config.yaml
model: "masked image model"
dataset: "aerial photos of the United States (SatlasPretrain)"
train_examples: 203450
image_size: 48
crop_scale_min: 1
horizontal_flip: true
translate: 0.06
method: "simmim"
mask_ratio: 0.75
loss: "l1"
arch: "vit"
norm: "layernorm"
norm_position: "pre"
activation: "gelu_tanh"
mlp_ratio: 4
head_dim: 64
fused_qkv: true
bias: "all"
qk_norm: true
parallel_block: false
inner_norm: false
moe: "expert_choice"
num_experts: 4
moe_every: 2
expert_mlp_ratio: 0.5
experts_per_token: 1
shared_expert: false
patch_size: [8, 8]
conv_stem: true
layers: 16
width: 160
positions: "rope"
residual_init: "zero_last"
optimizer: "muon"
muon_scale: "match_rms_adamw"
lr: 0.0063
momentum: 0.85
nesterov: true
orthogonalizer: "newton_schulz_5"
adamw_lr_other_params: 0.00075
grad_clip: 1.0
steps: 9400
batch_size: 64
epochs: 3.0
lr_schedule: "cosine"
final_lr_fraction: 0.01
warmup_steps: 470
weight_decay: 0.03
adamw_weight_decay_other_params: 0.01
Rows from block 13 of a small masked image model, named by matrix and row number. Rows with one number within an expert belong to one neuron, the router's apart. Each number is 50 + 10 x the weight over its row's rms, rounded and kept within 0 to 99. All counts start at 0.
Before each expert's rows are labels from the 100 images, of 14976, where the router gives the expert most weight on average: "colour at peak" is the nearest of a few named colours to the mean colour under the peak. Only what is clearly more common there than usual is listed. The data: aerial photos of the United States (SatlasPretrain). In brackets: how many of the 100.
# router: router (model.blocks.13.mlp.router.weight, 4x160, trained with AdamW), inputs 0-53
# up: expert up (model.blocks.13.mlp.up, 4x80x160), inputs 0-53
# down: expert down (model.blocks.13.mlp.down, 4x160x80, transposed), outputs 0-53

# expert 0
colour at peak: brown (80)
router.0:50 48 41 65 43 59 59 50 35 40 45 64 55 51 61 46 42 42 48 45 62 37 49 57 43 53 49 49 55 32 40 54 59 66 51 39 49 47 50 66 37 38 38 44 60 48 36 39 49 58 41 36 50 62
up.27:51 30 44 51 44 47 54 57 35 57 53 60 54 66 55 34 55 43 63 49 35 35 64 45 59 55 56 50 52 57 46 42 50 49 29 42 38 57 56 33 56 34 61 52 55 57 42 43 60 55 44 46 60 61
down.27:53 33 47 32 48 52 53 51 40 71 55 35 32 64 39 72 44 52 41 53 51 66 56 52 42 53 55 39 50 47 77 57 56 38 48 74 53 54 53 57 52 29 53 46 65 40 44 60 53 65 41 32 41 35
up.28:45 49 42 54 43 46 45 53 48 46 54 71 43 65 64 56 72 52 56 59 32 55 45 47 46 75 47 35 40 42 60 59 42 45 42 58 62 52 38 44 62 36 48 54 62 51 41 39 38 46 42 58 39 43
down.28:56 63 54 52 41 80 40 47 67 65 66 69 52 39 48 61 58 66 63 51 37 53 50 55 43 60 52 50 37 47 42 59 41 53 56 51 45 53 54 51 48 47 48 54 52 61 50 37 44 65 44 64 47 31
up.29:57 40 47 60 52 43 57 53 48 40 28 29 39 52 48 50 47 58 53 57 56 53 45 63 43 38 69 60 66 39 58 43 64 59 31 50 48 54 67 51 36 51 47 43 36 34 55 30 42 51 46 41 42 33
down.29:52 61 54 46 39 50 41 56 50 58 62 56 46 43 53 53 47 47 47 49 41 53 50 43 61 66 35 49 50 60 59 63 34 38 62 53 55 54 54 54 51 41 59 42 54 58 35 61 51 51 63 58 53 59
up.30:77 42 58 53 51 41 61 42 41 43 45 50 37 33 52 57 59 51 55 50 52 59 43 33 58 49 59 58 51 53 76 63 57 48 52 50 66 62 42 53 39 58 46 37 57 21 63 57 48 54 50 45 44 41
down.30:49 57 31 59 53 43 46 49 56 37 33 47 25 53 45 52 52 61 51 62 45 59 53 48 61 35 62 41 51 43 46 56 46 43 49 53 47 56 57 50 52 55 67 42 46 31 53 27 47 51 36 42 50 49
up.31:59 42 56 56 50 53 59 45 46 43 54 43 63 54 54 48 44 49 47 63 43 35 68 38 54 39 39 53 47 40 64 50 32 51 48 40 28 59 38 62 41 70 50 57 59 47 53 53 67 42 30 49 66 60
down.31:47 63 46 39 53 62 50 49 41 62 47 37 39 51 62 44 46 30 58 43 51 49 49 52 70 41 59 62 29 24 63 61 46 46 51 63 46 60 40 59 76 61 59 57 58 54 54 53 65 53 47 45 54 50
up.32:45 32 53 58 59 48 23 72 42 57 23 52 60 51 44 36 45 54 60 42 45 44 49 40 50 51 43 66 43 53 58 40 50 43 56 48 40 54 52 59 29 59 48 35 61 57 56 54 60 46 49 62 43 58
down.32:50 54 48 45 35 46 56 47 61 53 62 33 39 43 56 70 44 35 60 51 48 65 41 58 46 63 64 47 48 48 58 70 63 52 38 35 53 33 63 48 52 45 51 55 28 52 46 45 35 57 56 50 58 52
up.33:51 42 35 67 48 59 29 40 56 45 47 54 60 40 60 58 59 50 55 33 65 42 52 60 62 60 61 51 41 49 46 39 62 45 67 73 54 60 45 37 39 43 48 56 45 35 47 63 62 59 34 58 53 42
down.33:57 33 57 59 62 51 71 49 60 41 65 58 58 67 61 45 57 43 53 70 65 52 42 41 54 52 25 43 52 47 48 50 67 71 42 49 43 54 69 50 43 30 56 53 62 46 56 49 45 45 51 46 37 51
up.34:38 36 65 58 48 32 37 50 59 49 59 45 73 38 47 39 43 37 50 61 36 55 66 61 72 55 48 49 52 65 56 45 44 46 47 55 55 54 50 39 61 37 47 59 45 62 64 62 50 43 47 69 64 64
down.34:71 65 40 58 64 52 72 64 33 44 44 41 22 39 48 59 53 40 48 55 44 57 35 62 49 57 52 45 48 42 39 55 45 56 57 60 63 48 46 68 63 59 43 43 43 44 51 51 34 52 59 55 51 49
up.35:58 50 33 46 48 53 47 40 61 37 35 57 41 54 44 43 59 66 34 51 71 43 43 58 56 44 38 47 54 46 60 49 54 57 49 43 62 34 51 69 47 46 45 43 53 34 54 54 52 39 53 72 46 56
down.35:57 27 38 62 55 48 52 42 44 27 66 64 67 54 53 47 55 36 45 49 64 46 45 53 41 41 47 42 51 54 31 56 65 65 59 45 54 63 62 45 34 46 51 57 67 59 45 48 50 57 47 55 40 62
up.36:26 51 28 52 55 55 49 48 50 65 68 56 51 54 40 38 62 48 50 59 61 40 64 48 53 55 50 60 59 44 53 56 58 54 42 46 46 44 46 56 38 63 44 63 39 51 34 53 38 44 43 53 65 58
down.36:52 57 74 53 34 54 51 59 60 48 42 58 46 45 54 49 36 52 47 39 35 59 48 49 57 44 51 51 43 43 40 44 29 36 61 44 53 40 54 52 57 48 46 42 49 64 49 33 55 65 45 52 36 45
up.37:44 61 49 66 43 46 31 47 55 70 56 43 66 59 64 41 50 54 36 57 35 47 54 57 49 57 44 58 55 33 51 63 47 46 60 36 47 53 43 68 48 29 42 49 55 61 51 54 59 41 46 66 37 49
down.37:42 50 42 46 56 62 54 67 55 34 43 50 46 33 46 45 38 43 63 45 72 40 49 48 32 53 50 34 44 66 56 24 56 58 51 43 64 41 61 48 51 66 51 63 48 45 44 35 33 44 46 32 40 55
up.38:63 41 59 60 73 45 57 55 48 53 54 37 65 58 43 47 49 37 67 63 56 32 47 33 48 58 44 51 46 53 55 51 71 57 60 29 50 32 37 48 59 43 41 39 57 50 61 52 58 41 45 59 59 44
down.38:44 46 41 49 37 46 38 35 39 45 55 43 73 49 57 55 34 37 70 53 61 34 38 45 65 48 50 55 58 66 42 52 47 54 51 42 66 32 47 48 64 29 51 55 47 72 54 51 65 43 42 56 50 52
up.39:48 62 64 49 52 54 46 51 46 64 47 62 28 45 59 64 46 50 59 53 57 49 50 49 57 62 53 46 54 35 63 55 66 65 29 43 57 53 66 72 47 52 49 44 67 35 44 51 51 37 58 41 48 51
down.39:39 46 46 48 60 47 40 48 45 36 54 52 55 41 53 34 59 59 41 49 41 34 45 59 42 54 57 57 67 55 55 55 48 53 32 36 77 61 62 50 47 50 62 55 65 59 42 59 43 54 61 44 64 52
up.40:37 47 48 51 41 57 57 76 45 50 52 66 46 63 54 21 42 39 48 69 38 52 65 49 62 54 56 52 36 53 46 44 58 40 52 55 39 50 41 63 36 46 44 38 53 44 68 55 48 64 57 47 32 81
down.40:34 44 39 51 57 57 53 67 37 61 48 50 44 43 59 61 65 59 47 43 41 42 57 52 54 60 50 60 44 60 39 64 52 62 61 54 39 72 45 58 49 45 44 37 77 45 46 35 37 58 59 43 37 62

# expert 1
colour at peak: black (44)
router.1:42 43 54 54 48 40 43 45 64 45 40 44 46 41 35 35 50 39 64 60 40 49 39 42 35 30 46 41 52 53 50 45 60 48 42 62 60 56 58 41 45 60 48 43 35 39 46 54 38 56 59 24 52 47
up.27:58 55 52 66 43 43 46 58 46 34 42 65 51 55 46 69 37 40 30 72 54 54 46 67 53 60 60 42 40 38 55 61 38 57 34 44 57 44 37 64 55 60 57 53 42 55 63 46 27 37 49 41 64 72
down.27:43 42 62 48 48 37 57 39 53 44 49 46 48 59 62 54 39 51 39 30 61 42 53 43 39 45 36 44 79 49 62 50 63 47 54 48 63 44 63 29 55 58 32 40 56 42 43 48 59 31 53 61 53 45
up.28:54 40 53 53 45 53 56 53 49 46 55 44 47 62 51 40 50 69 52 58 41 37 52 60 50 53 41 31 53 45 39 55 69 45 40 43 45 68 53 72 57 44 34 41 31 69 61 39 35 61 53 41 47 44
down.28:61 41 61 51 45 52 31 42 55 52 45 55 35 44 61 37 58 40 47 34 52 45 42 38 61 57 45 52 39 47 41 48 55 53 51 59 61 39 52 45 49 35 65 48 45 45 51 54 49 55 61 52 65 73
up.29:57 48 52 52 42 39 34 51 45 61 58 41 65 62 26 51 65 42 42 41 54 48 54 56 32 31 52 47 44 57 63 52 57 39 49 54 34 62 48 50 59 44 62 73 56 58 56 58 48 54 48 34 49 40
down.29:65 42 47 43 35 61 54 49 51 60 45 50 56 48 40 42 60 51 73 69 54 56 53 39 44 37 50 47 68 44 36 56 50 40 57 52 75 47 57 63 54 72 54 52 44 49 52 41 64 43 58 48 40 40
up.30:39 36 34 52 45 48 61 51 49 14 46 43 56 60 51 44 43 56 55 56 55 52 51 54 25 44 48 53 54 35 51 28 70 50 46 46 49 38 62 41 41 67 59 42 61 45 55 39 47 50 33 46 46 47
down.30:50 42 51 34 59 52 46 65 46 77 51 46 44 48 45 54 46 37 51 31 49 66 43 64 48 53 47 42 39 57 41 44 49 57 53 41 60 53 45 54 45 55 42 47 49 60 50 58 57 39 65 72 52 53
up.31:51 50 21 57 61 28 54 43 53 50 50 52 33 30 46 38 21 41 60 66 50 47 61 52 51 41 63 59 56 55 45 54 49 34 65 61 53 53 50 41 61 68 56 54 48 39 43 61 57 50 49 39 37 46
down.31:41 38 49 60 52 43 55 42 51 58 53 56 61 50 57 53 70 46 30 55 43 36 63 52 50 62 58 46 58 57 42 44 53 51 52 50 42 49 67 45 55 55 36 61 70 53 57 48 53 48 48 48 59 59
up.32:35 43 63 54 54 47 61 65 48 47 53 51 45 57 48 56 53 33 52 58 55 57 37 54 36 50 56 63 52 48 64 49 43 52 53 46 63 72 47 60 68 17 53 52 55 66 44 59 56 57 31 35 43 55
down.32:66 51 49 40 61 56 42 47 58 56 63 77 46 63 44 30 72 43 51 46 52 38 42 64 50 48 48 56 41 52 51 48 47 51 67 46 39 45 60 57 48 52 49 62 50 58 54 78 58 54 52 40 50 39
up.33:59 56 55 54 62 47 59 74 45 64 52 31 44 41 52 60 52 57 41 53 50 49 41 59 31 41 32 62 56 58 50 60 42 63 69 44 59 57 44 38 52 61 45 28 40 70 45 47 53 69 48 40 61 52
down.33:47 57 56 61 44 35 50 31 48 39 44 58 66 59 42 58 54 53 59 41 50 45 58 37 65 66 62 38 58 33 50 19 39 53 38 58 52 57 59 58 47 50 55 64 52 32 59 51 41 56 37 39 41 47
up.34:65 66 36 67 60 47 56 55 53 48 53 41 62 57 28 54 51 42 45 58 60 55 39 55 55 46 49 60 35 51 60 39 30 35 59 65 51 42 54 53 60 61 53 43 49 55 67 44 30 66 36 45 49 56
down.34:35 54 61 40 47 53 43 57 49 50 47 60 55 43 72 43 25 56 54 60 66 44 65 59 52 58 46 63 52 31 38 41 67 65 33 50 43 44 45 57 55 38 53 51 50 71 48 57 45 57 52 57 63 46
up.35:42 49 61 59 39 52 50 49 52 55 33 53 62 53 73 42 39 53 60 63 48 44 54 42 56 54 50 29 57 52 56 54 51 38 48 49 60 56 37 42 32 28 46 58 63 45 34 37 50 49 45 42 26 63
down.35:42 42 50 44 47 58 51 50 38 54 55 45 61 54 37 38 44 53 47 47 64 68 45 61 53 61 43 71 70 72 55 43 47 63 65 37 59 48 48 68 61 43 39 67 49 42 66 77 61 45 53 50 50 54
up.36:59 50 45 51 65 44 54 60 38 35 42 36 38 58 35 52 57 48 63 55 51 47 58 54 53 55 48 40 43 44 58 55 52 57 42 27 48 50 63 57 52 45 63 27 50 49 52 55 26 59 42 51 59 55
down.36:34 54 74 78 55 52 37 45 40 61 46 43 49 52 42 56 46 52 51 55 52 68 40 47 55 59 61 58 51 55 41 29 62 51 33 57 53 46 45 53 54 48 52 46 38 58 46 52 61 49 50 63 44 37
up.37:48 65 44 53 61 38 55 52 48 47 53 41 83 54 50 35 48 33 58 64 53 52 42 39 33 58 46 54 71 49 68 32 39 44 59 54 47 44 51 46 64 62 46 31 49 56 69 64 57 45 44 52 30 51
down.37:56 56 78 47 56 65 46 44 42 40 52 54 42 38 62 60 35 45 53 30 45 62 45 54 59 53 31 36 52 24 46 59 49 61 40 49 51 61 47 57 56 35 54 60 38 48 34 52 41 53 71 61 61 48
up.38:43 56 42 45 48 40 45 45 32 69 66 40 46 48 56 46 31 56 58 56 53 42 53 51 61 46 59 38 61 39 47 63 40 49 47 45 60 40 50 56 49 62 43 77 52 47 54 46 62 51 48 28 57 55
down.38:32 43 40 50 64 37 44 51 28 49 63 37 41 44 69 65 33 55 36 50 46 48 49 50 53 64 58 60 52 63 36 53 34 33 42 52 54 55 52 45 59 46 42 60 34 54 50 40 43 64 24 41 51 61
up.39:44 70 60 48 67 58 55 55 43 51 56 42 52 53 37 50 70 43 36 43 30 52 39 61 60 56 54 58 52 39 38 49 45 51 61 57 48 47 60 61 55 59 57 36 46 44 64 73 52 51 53 35 46 38
down.39:37 71 58 39 37 54 51 59 50 55 70 42 38 49 49 50 73 58 53 45 50 47 39 46 63 47 47 47 34 48 37 40 29 45 60 48 49 41 51 51 64 41 60 64 50 43 51 53 44 39 40 53 57 51
up.40:38 36 55 73 52 44 57 64 50 39 66 68 45 43 52 52 47 40 60 51 68 55 57 59 43 61 45 33 44 32 44 40 51 44 68 60 55 40 58 44 56 27 53 61 59 64 42 49 37 48 47 60 48 43
down.40:48 58 49 45 50 38 55 46 42 61 43 50 68 52 40 56 64 57 42 54 47 63 49 36 66 55 61 50 66 76 61 49 47 37 51 41 53 52 40 52 53 76 41 46 39 47 64 48 43 66 36 50 42 55

# expert 3
colour at peak: pink (33)
router.3:57 48 43 59 57 50 42 61 44 64 59 67 65 54 53 45 50 35 55 52 54 56 48 56 54 61 63 56 40 62 55 28 42 44 54 37 60 63 44 59 64 65 44 37 64 56 63 33 43 41 52 55 41 33
up.27:42 54 42 46 56 53 68 42 55 54 42 69 52 55 69 43 35 42 69 55 57 55 56 44 61 47 47 53 56 54 49 62 52 57 44 45 49 44 56 47 52 60 50 66 41 54 60 40 67 60 50 47 51 51
down.27:51 46 57 65 44 53 32 53 49 43 47 49 50 57 42 38 49 73 57 60 47 44 56 40 54 45 49 49 68 54 61 48 36 53 65 63 45 40 35 45 37 52 57 46 56 33 42 53 42 40 44 55 44 53
up.28:62 48 41 39 46 60 48 50 54 35 43 42 60 39 53 41 62 51 40 55 39 49 55 54 48 53 41 42 67 51 36 49 36 46 45 57 72 62 59 47 34 43 57 42 69 47 46 55 43 33 43 36 46 41
down.28:42 57 59 63 55 43 41 47 68 39 49 43 54 55 49 69 49 66 45 71 48 40 60 59 32 63 80 53 57 46 33 56 54 63 50 45 55 32 58 44 53 40 60 42 63 44 36 47 40 41 43 54 46 53
up.29:35 49 63 53 60 46 54 56 55 67 44 41 57 35 47 61 56 45 57 57 55 44 52 48 61 52 47 54 48 55 38 51 58 50 52 48 51 53 51 33 33 39 69 32 61 55 53 37 39 41 44 51 63 60
down.29:44 56 51 68 38 55 36 60 46 37 44 63 54 51 56 60 53 46 33 54 57 51 55 53 59 58 54 51 46 28 40 58 51 61 54 45 39 28 54 60 78 55 45 66 40 53 63 46 59 41 29 56 40 46
up.30:35 29 53 45 57 44 35 40 49 52 52 65 56 89 26 38 67 50 47 44 48 48 56 48 45 55 41 50 50 51 66 57 57 41 60 67 41 43 40 44 39 44 53 64 50 47 45 38 49 53 71 51 51 59
down.30:47 46 51 58 65 41 54 43 46 44 54 55 28 69 48 45 49 55 28 51 56 58 52 43 52 50 48 60 45 34 37 48 55 36 53 48 56 44 58 62 46 55 49 56 39 45 47 77 51 58 48 55 47 54
up.31:63 79 56 66 39 47 56 49 52 59 48 46 58 54 56 52 59 62 60 42 37 46 46 45 35 43 57 53 60 43 54 60 38 48 45 65 48 53 44 50 53 60 41 33 50 57 53 56 54 41 46 50 65 48
down.31:55 46 45 51 47 56 66 41 42 50 55 40 64 50 36 48 70 67 58 50 54 48 56 54 63 38 57 73 45 56 52 55 62 55 46 58 34 53 47 49 64 50 41 53 39 59 54 60 52 57 47 48 39 64
up.32:47 53 55 50 55 61 43 38 30 52 65 41 46 56 56 44 50 36 28 43 61 64 40 66 62 64 83 33 70 48 40 51 49 33 69 48 41 57 44 62 49 50 62 60 56 36 41 53 48 50 60 33 56 43
down.32:73 47 19 44 56 54 39 63 55 46 48 51 44 45 37 63 51 48 53 42 53 51 45 51 57 65 56 45 46 38 57 53 35 55 42 34 68 39 75 59 45 44 37 53 60 40 42 40 48 40 59 55 61 53
up.33:47 52 38 63 64 53 46 55 49 50 44 42 35 71 41 35 49 49 60 53 65 60 32 45 66 41 50 61 28 69 58 51 61 63 47 52 63 53 48 41 48 38 57 40 46 48 43 38 73 36 40 63 53 49
down.33:41 40 50 23 35 68 47 51 47 44 35 68 55 42 47 39 55 60 42 48 41 46 60 59 40 63 50 50 63 48 48 47 49 38 38 55 31 55 46 47 50 49 57 59 63 57 53 51 44 63 75 23 51 42
up.34:56 68 42 57 38 45 48 47 46 55 64 55 41 49 58 41 51 38 40 45 43 39 71 51 64 57 45 47 55 36 51 62 33 56 62 49 54 64 37 51 59 43 45 62 52 56 52 39 50 38 61 67 49 51
down.34:46 48 50 39 44 62 30 33 41 71 55 54 73 38 56 41 45 49 52 38 52 46 54 48 58 53 47 61 59 38 33 55 48 55 61 51 58 56 48 50 59 50 42 72 60 63 54 54 69 41 72 68 53 61
up.35:45 53 54 59 66 54 57 55 45 46 33 55 57 36 50 30 40 31 73 51 52 38 48 32 60 46 56 63 50 56 66 60 58 56 42 35 39 45 46 33 56 67 50 62 50 52 47 30 63 56 46 59 43 52
down.35:26 50 50 40 46 52 55 45 57 48 58 76 57 61 55 51 50 63 46 58 53 43 57 45 40 47 55 53 67 41 38 49 45 51 48 56 60 59 52 45 64 54 51 48 46 31 40 48 56 46 49 39 60 51
up.36:62 44 48 42 39 57 54 50 70 41 44 43 39 51 45 69 52 63 39 37 45 61 58 65 63 44 46 50 41 57 55 65 51 36 44 37 41 41 58 49 37 41 34 57 47 47 52 41 41 47 47 39 48 65
down.36:67 40 58 45 50 59 65 45 52 67 54 37 53 68 56 56 55 49 28 57 38 50 49 21 36 41 69 35 63 45 30 52 49 53 34 62 46 65 55 49 36 39 40 64 60 52 51 56 26 37 47 55 68 65
up.37:47 48 37 53 60 58 43 63 64 36 47 48 56 45 26 46 42 28 50 52 51 54 42 51 53 60 60 31 27 38 61 58 48 55 47 68 63 49 55 46 55 63 43 56 60 54 63 53 36 45 40 49 45 68
down.37:33 45 48 63 59 52 68 52 43 79 61 44 52 52 51 50 45 74 52 53 55 49 37 66 37 56 39 56 56 72 27 29 61 58 56 50 41 37 61 68 66 60 50 56 28 64 34 38 46 61 56 57 42 43
up.38:60 59 45 47 63 64 54 49 51 31 46 52 43 58 70 54 32 49 53 48 35 51 67 56 62 46 36 36 81 34 47 39 43 44 44 72 68 56 46 45 28 46 58 39 56 31 54 43 48 45 40 53 52 59
down.38:38 54 68 53 37 33 64 53 45 63 52 51 68 43 36 51 60 51 60 53 39 57 57 49 47 52 49 39 44 58 46 60 51 56 59 41 41 38 38 42 60 65 34 65 60 52 54 59 52 64 26 33 34 46
up.39:70 36 59 41 42 68 40 49 52 69 64 46 49 40 53 51 52 52 63 50 40 54 36 59 32 40 57 52 17 54 39 35 39 40 53 30 52 38 37 69 61 43 43 46 54 58 81 47 58 67 55 47 50 44
down.39:43 49 36 56 61 59 54 65 48 48 48 50 56 34 45 50 61 41 37 64 43 44 52 51 50 38 50 52 62 36 41 64 66 61 65 60 57 68 48 56 56 49 62 53 48 49 34 57 38 53 48 47 62 38
up.40:39 46 47 14 43 54 41 50 55 63 40 62 51 39 59 41 34 60 44 48 39 37 36 52 53 41 61 51 54 42 40 49 49 63 64 63 39 38 77 42 57 38 54 48 49 38 40 56 56 50 37 39 39 61
down.40:51 49 50 58 68 47 56 57 37 37 65 28 47 62 49 48 60 52 45 46 61 60 64 45 65 55 32 55 65 48 55 60 48 54 46 56 60 55 36 54 27 48 56 48 51 38 57 40 42 40 61 53 62 51

# expert 2
colour at peak: pink (34)
router.2:46 76 49 45 40 47 64 50 61 48 55 36 61 66 57 42 51 68 42 48 39 62 55 45 52 63 29 64 63 47 32 58 60 39 44 62 47 44 60 58 56 62 42 51 59 58 56 63 48 59 46 55 53 63
up.27:69 89 46 63 46 54 51 49 46 57 42 61 60 49 50 64 37 55 35 53 44 49 44 62 79 70 60 43 63 30 57 52 57 29 60 32 67 48 40 55 56 49 54 45 45 67 56 41 48 59 50 63 47 62
down.27:36 38 51 54 50 45 55 53 52 59 63 48 55 44 46 43 66 43 58 29 51 50 40 56 22 34 44 49 41 55 42 42 39 53 60 50 51 55 66 66 73 55 46 51 53 34 58 54 45 46 51 35 65 42
up.28:41 71 34 51 38 59 43 62 67 35 60 25 35 50 34 51 44 61 52 53 53 46 38 63 55 49 46 61 28 50 60 57 55 59 46 61 44 52 47 56 60 45 50 36 35 67 42 50 56 43 39 54 39 54
down.28:49 42 42 55 38 43 64 52 38 55 66 62 59 50 53 44 54 38 52 56 54 55 59 50 49 37 44 56 46 49 41 62 42 51 47 63 43 50 28 32 54 46 52 46 49 44 50 66 69 46 34 47 53 48
up.29:55 40 65 46 53 51 42 36 54 55 38 32 50 42 48 62 65 63 42 29 51 48 62 46 35 58 46 56 55 43 53 47 42 52 52 55 40 55 34 57 43 50 41 40 45 80 41 58 36 58 47 33 60 52
down.29:43 50 61 60 56 35 49 58 41 48 52 61 61 56 49 43 40 52 54 53 49 48 49 47 47 40 49 56 65 48 29 59 59 41 53 42 43 43 67 32 42 47 72 49 49 49 65 52 42 21 64 44 64 67
up.30:56 45 75 52 45 44 61 59 44 59 64 52 64 38 66 48 64 51 66 64 55 51 51 50 40 37 60 63 51 41 41 24 55 41 60 52 57 38 38 42 61 78 65 33 41 57 41 49 50 49 40 62 58 32
down.30:52 51 54 38 73 42 40 46 51 51 42 54 44 60 47 59 36 57 48 35 46 49 40 45 59 69 44 25 49 40 78 63 27 57 42 50 44 60 45 33 33 54 66 48 42 49 48 40 49 44 49 34 42 58
up.31:54 27 41 56 46 36 53 37 55 41 54 46 45 52 65 62 49 51 66 51 56 55 50 47 46 42 27 60 59 57 56 57 62 62 43 53 41 53 43 53 30 40 51 51 58 41 35 33 63 46 49 46 53 47
down.31:36 51 49 44 59 47 48 49 50 51 38 50 38 52 38 55 43 40 45 50 47 55 61 40 31 40 44 46 41 44 28 60 47 41 34 64 39 63 49 48 54 58 31 53 42 58 60 53 48 46 47 50 51 40
up.32:43 68 50 53 65 43 59 61 57 56 54 38 63 59 34 42 53 46 40 46 60 53 34 53 44 50 58 52 36 66 63 49 44 48 55 70 50 50 51 45 60 59 44 53 47 65 59 60 28 55 53 43 26 53
down.32:48 66 56 49 35 48 60 46 51 53 54 49 42 48 62 53 56 48 42 60 51 68 49 51 36 62 40 42 45 31 64 58 46 57 42 42 49 46 48 42 60 45 61 52 47 56 34 43 51 74 44 44 65 22
up.33:47 47 44 56 52 42 44 52 39 46 51 50 50 45 34 62 74 53 45 56 38 49 59 53 65 55 56 56 29 43 48 38 29 53 56 59 54 55 47 46 44 52 59 41 55 48 44 61 48 55 55 69 65 45
down.33:33 53 61 58 47 54 44 29 49 54 51 41 39 54 54 57 64 65 51 50 42 31 55 42 55 61 75 57 63 34 47 21 49 54 61 60 52 41 37 57 53 59 60 40 51 48 48 63 48 41 43 55 58 34
up.34:53 47 47 39 61 63 62 50 43 59 48 47 47 53 51 47 42 63 38 26 46 44 50 32 48 46 47 67 50 47 50 49 48 44 54 32 51 42 51 62 72 55 59 58 39 70 55 56 45 55 41 68 35 33
down.34:72 70 49 60 44 39 58 36 60 59 43 41 68 36 48 38 69 61 44 55 62 34 59 51 51 31 61 34 36 48 58 47 63 35 46 47 38 52 31 56 52 66 63 41 27 53 58 53 59 45 61 38 54 48
up.35:51 41 52 46 49 40 52 65 38 54 49 56 34 35 47 62 46 66 58 52 48 66 59 55 47 50 39 47 53 47 61 45 40 55 64 48 58 65 45 65 44 82 44 42 30 46 69 33 53 52 56 57 62 51
down.35:67 43 41 54 45 55 55 37 47 45 44 53 71 50 49 46 68 39 74 61 59 46 53 50 66 46 58 51 44 47 60 37 63 42 51 55 62 52 35 59 47 54 58 33 39 57 59 53 40 66 39 43 35 50
up.36:49 52 53 49 54 46 52 64 46 63 52 46 59 52 39 67 54 62 46 46 49 57 54 54 54 35 45 63 74 39 43 48 57 48 48 58 49 60 68 51 39 57 48 62 65 52 50 43 60 47 45 59 43 47
down.36:48 61 41 63 39 39 55 45 58 44 52 46 48 67 53 47 44 60 55 49 46 35 69 57 65 63 51 47 48 54 47 52 46 38 56 49 51 50 35 42 45 27 64 61 43 88 47 64 38 53 39 57 52 56
up.37:57 51 43 56 61 42 53 59 52 58 57 41 48 50 55 49 42 74 34 58 49 61 66 60 47 54 35 51 51 32 63 53 42 55 51 54 45 53 48 57 70 62 54 59 39 40 61 49 51 49 54 48 69 58
down.37:39 53 50 51 46 59 53 52 49 38 48 37 46 40 46 41 53 32 54 57 48 46 46 52 49 51 60 64 38 81 41 41 73 50 60 40 54 58 55 59 48 27 55 40 43 63 52 49 54 64 44 57 41 61
up.38:51 57 57 32 44 51 57 48 62 58 50 45 52 44 38 48 58 54 56 60 46 56 55 61 43 58 43 44 83 53 54 52 58 38 51 53 40 53 52 52 56 46 57 75 54 34 51 45 59 64 52 46 60 40
down.38:44 51 47 74 61 34 58 45 45 53 59 54 62 56 48 45 36 60 59 48 43 42 45 49 67 53 56 44 57 64 41 60 43 48 34 47 37 55 41 44 58 64 41 36 42 40 26 61 52 36 66 46 57 55
up.39:59 29 54 43 65 56 51 46 57 64 57 55 45 44 47 56 61 52 45 44 51 50 43 56 46 28 57 51 72 59 44 53 55 57 55 32 53 63 45 49 48 46 29 73 69 40 46 53 48 55 51 51 43 39
down.39:59 37 55 48 41 50 48 47 48 55 36 42 32 44 57 73 40 60 51 43 45 45 61 40 39 51 55 51 45 61 47 61 51 43 63 48 58 45 52 36 48 62 61 51 38 75 49 44 54 34 35 38 49 39
up.40:46 50 68 39 57 41 53 47 43 47 29 46 43 49 59 56 51 32 38 41 45 44 51 47 56 59 57 41 64 63 44 56 49 30 61 42 53 75 57 50 40 32 41 37 61 58 39 57 41 49 57 45 45 36
down.40:40 42 62 37 56 39 48 65 49 59 58 36 63 40 44 57 57 38 50 65 60 50 45 45 36 60 54 70 61 81 56 55 68 55 68 47 64 69 50 42 49 42 50 41 49 66 39 59 53 57 40 64 32 49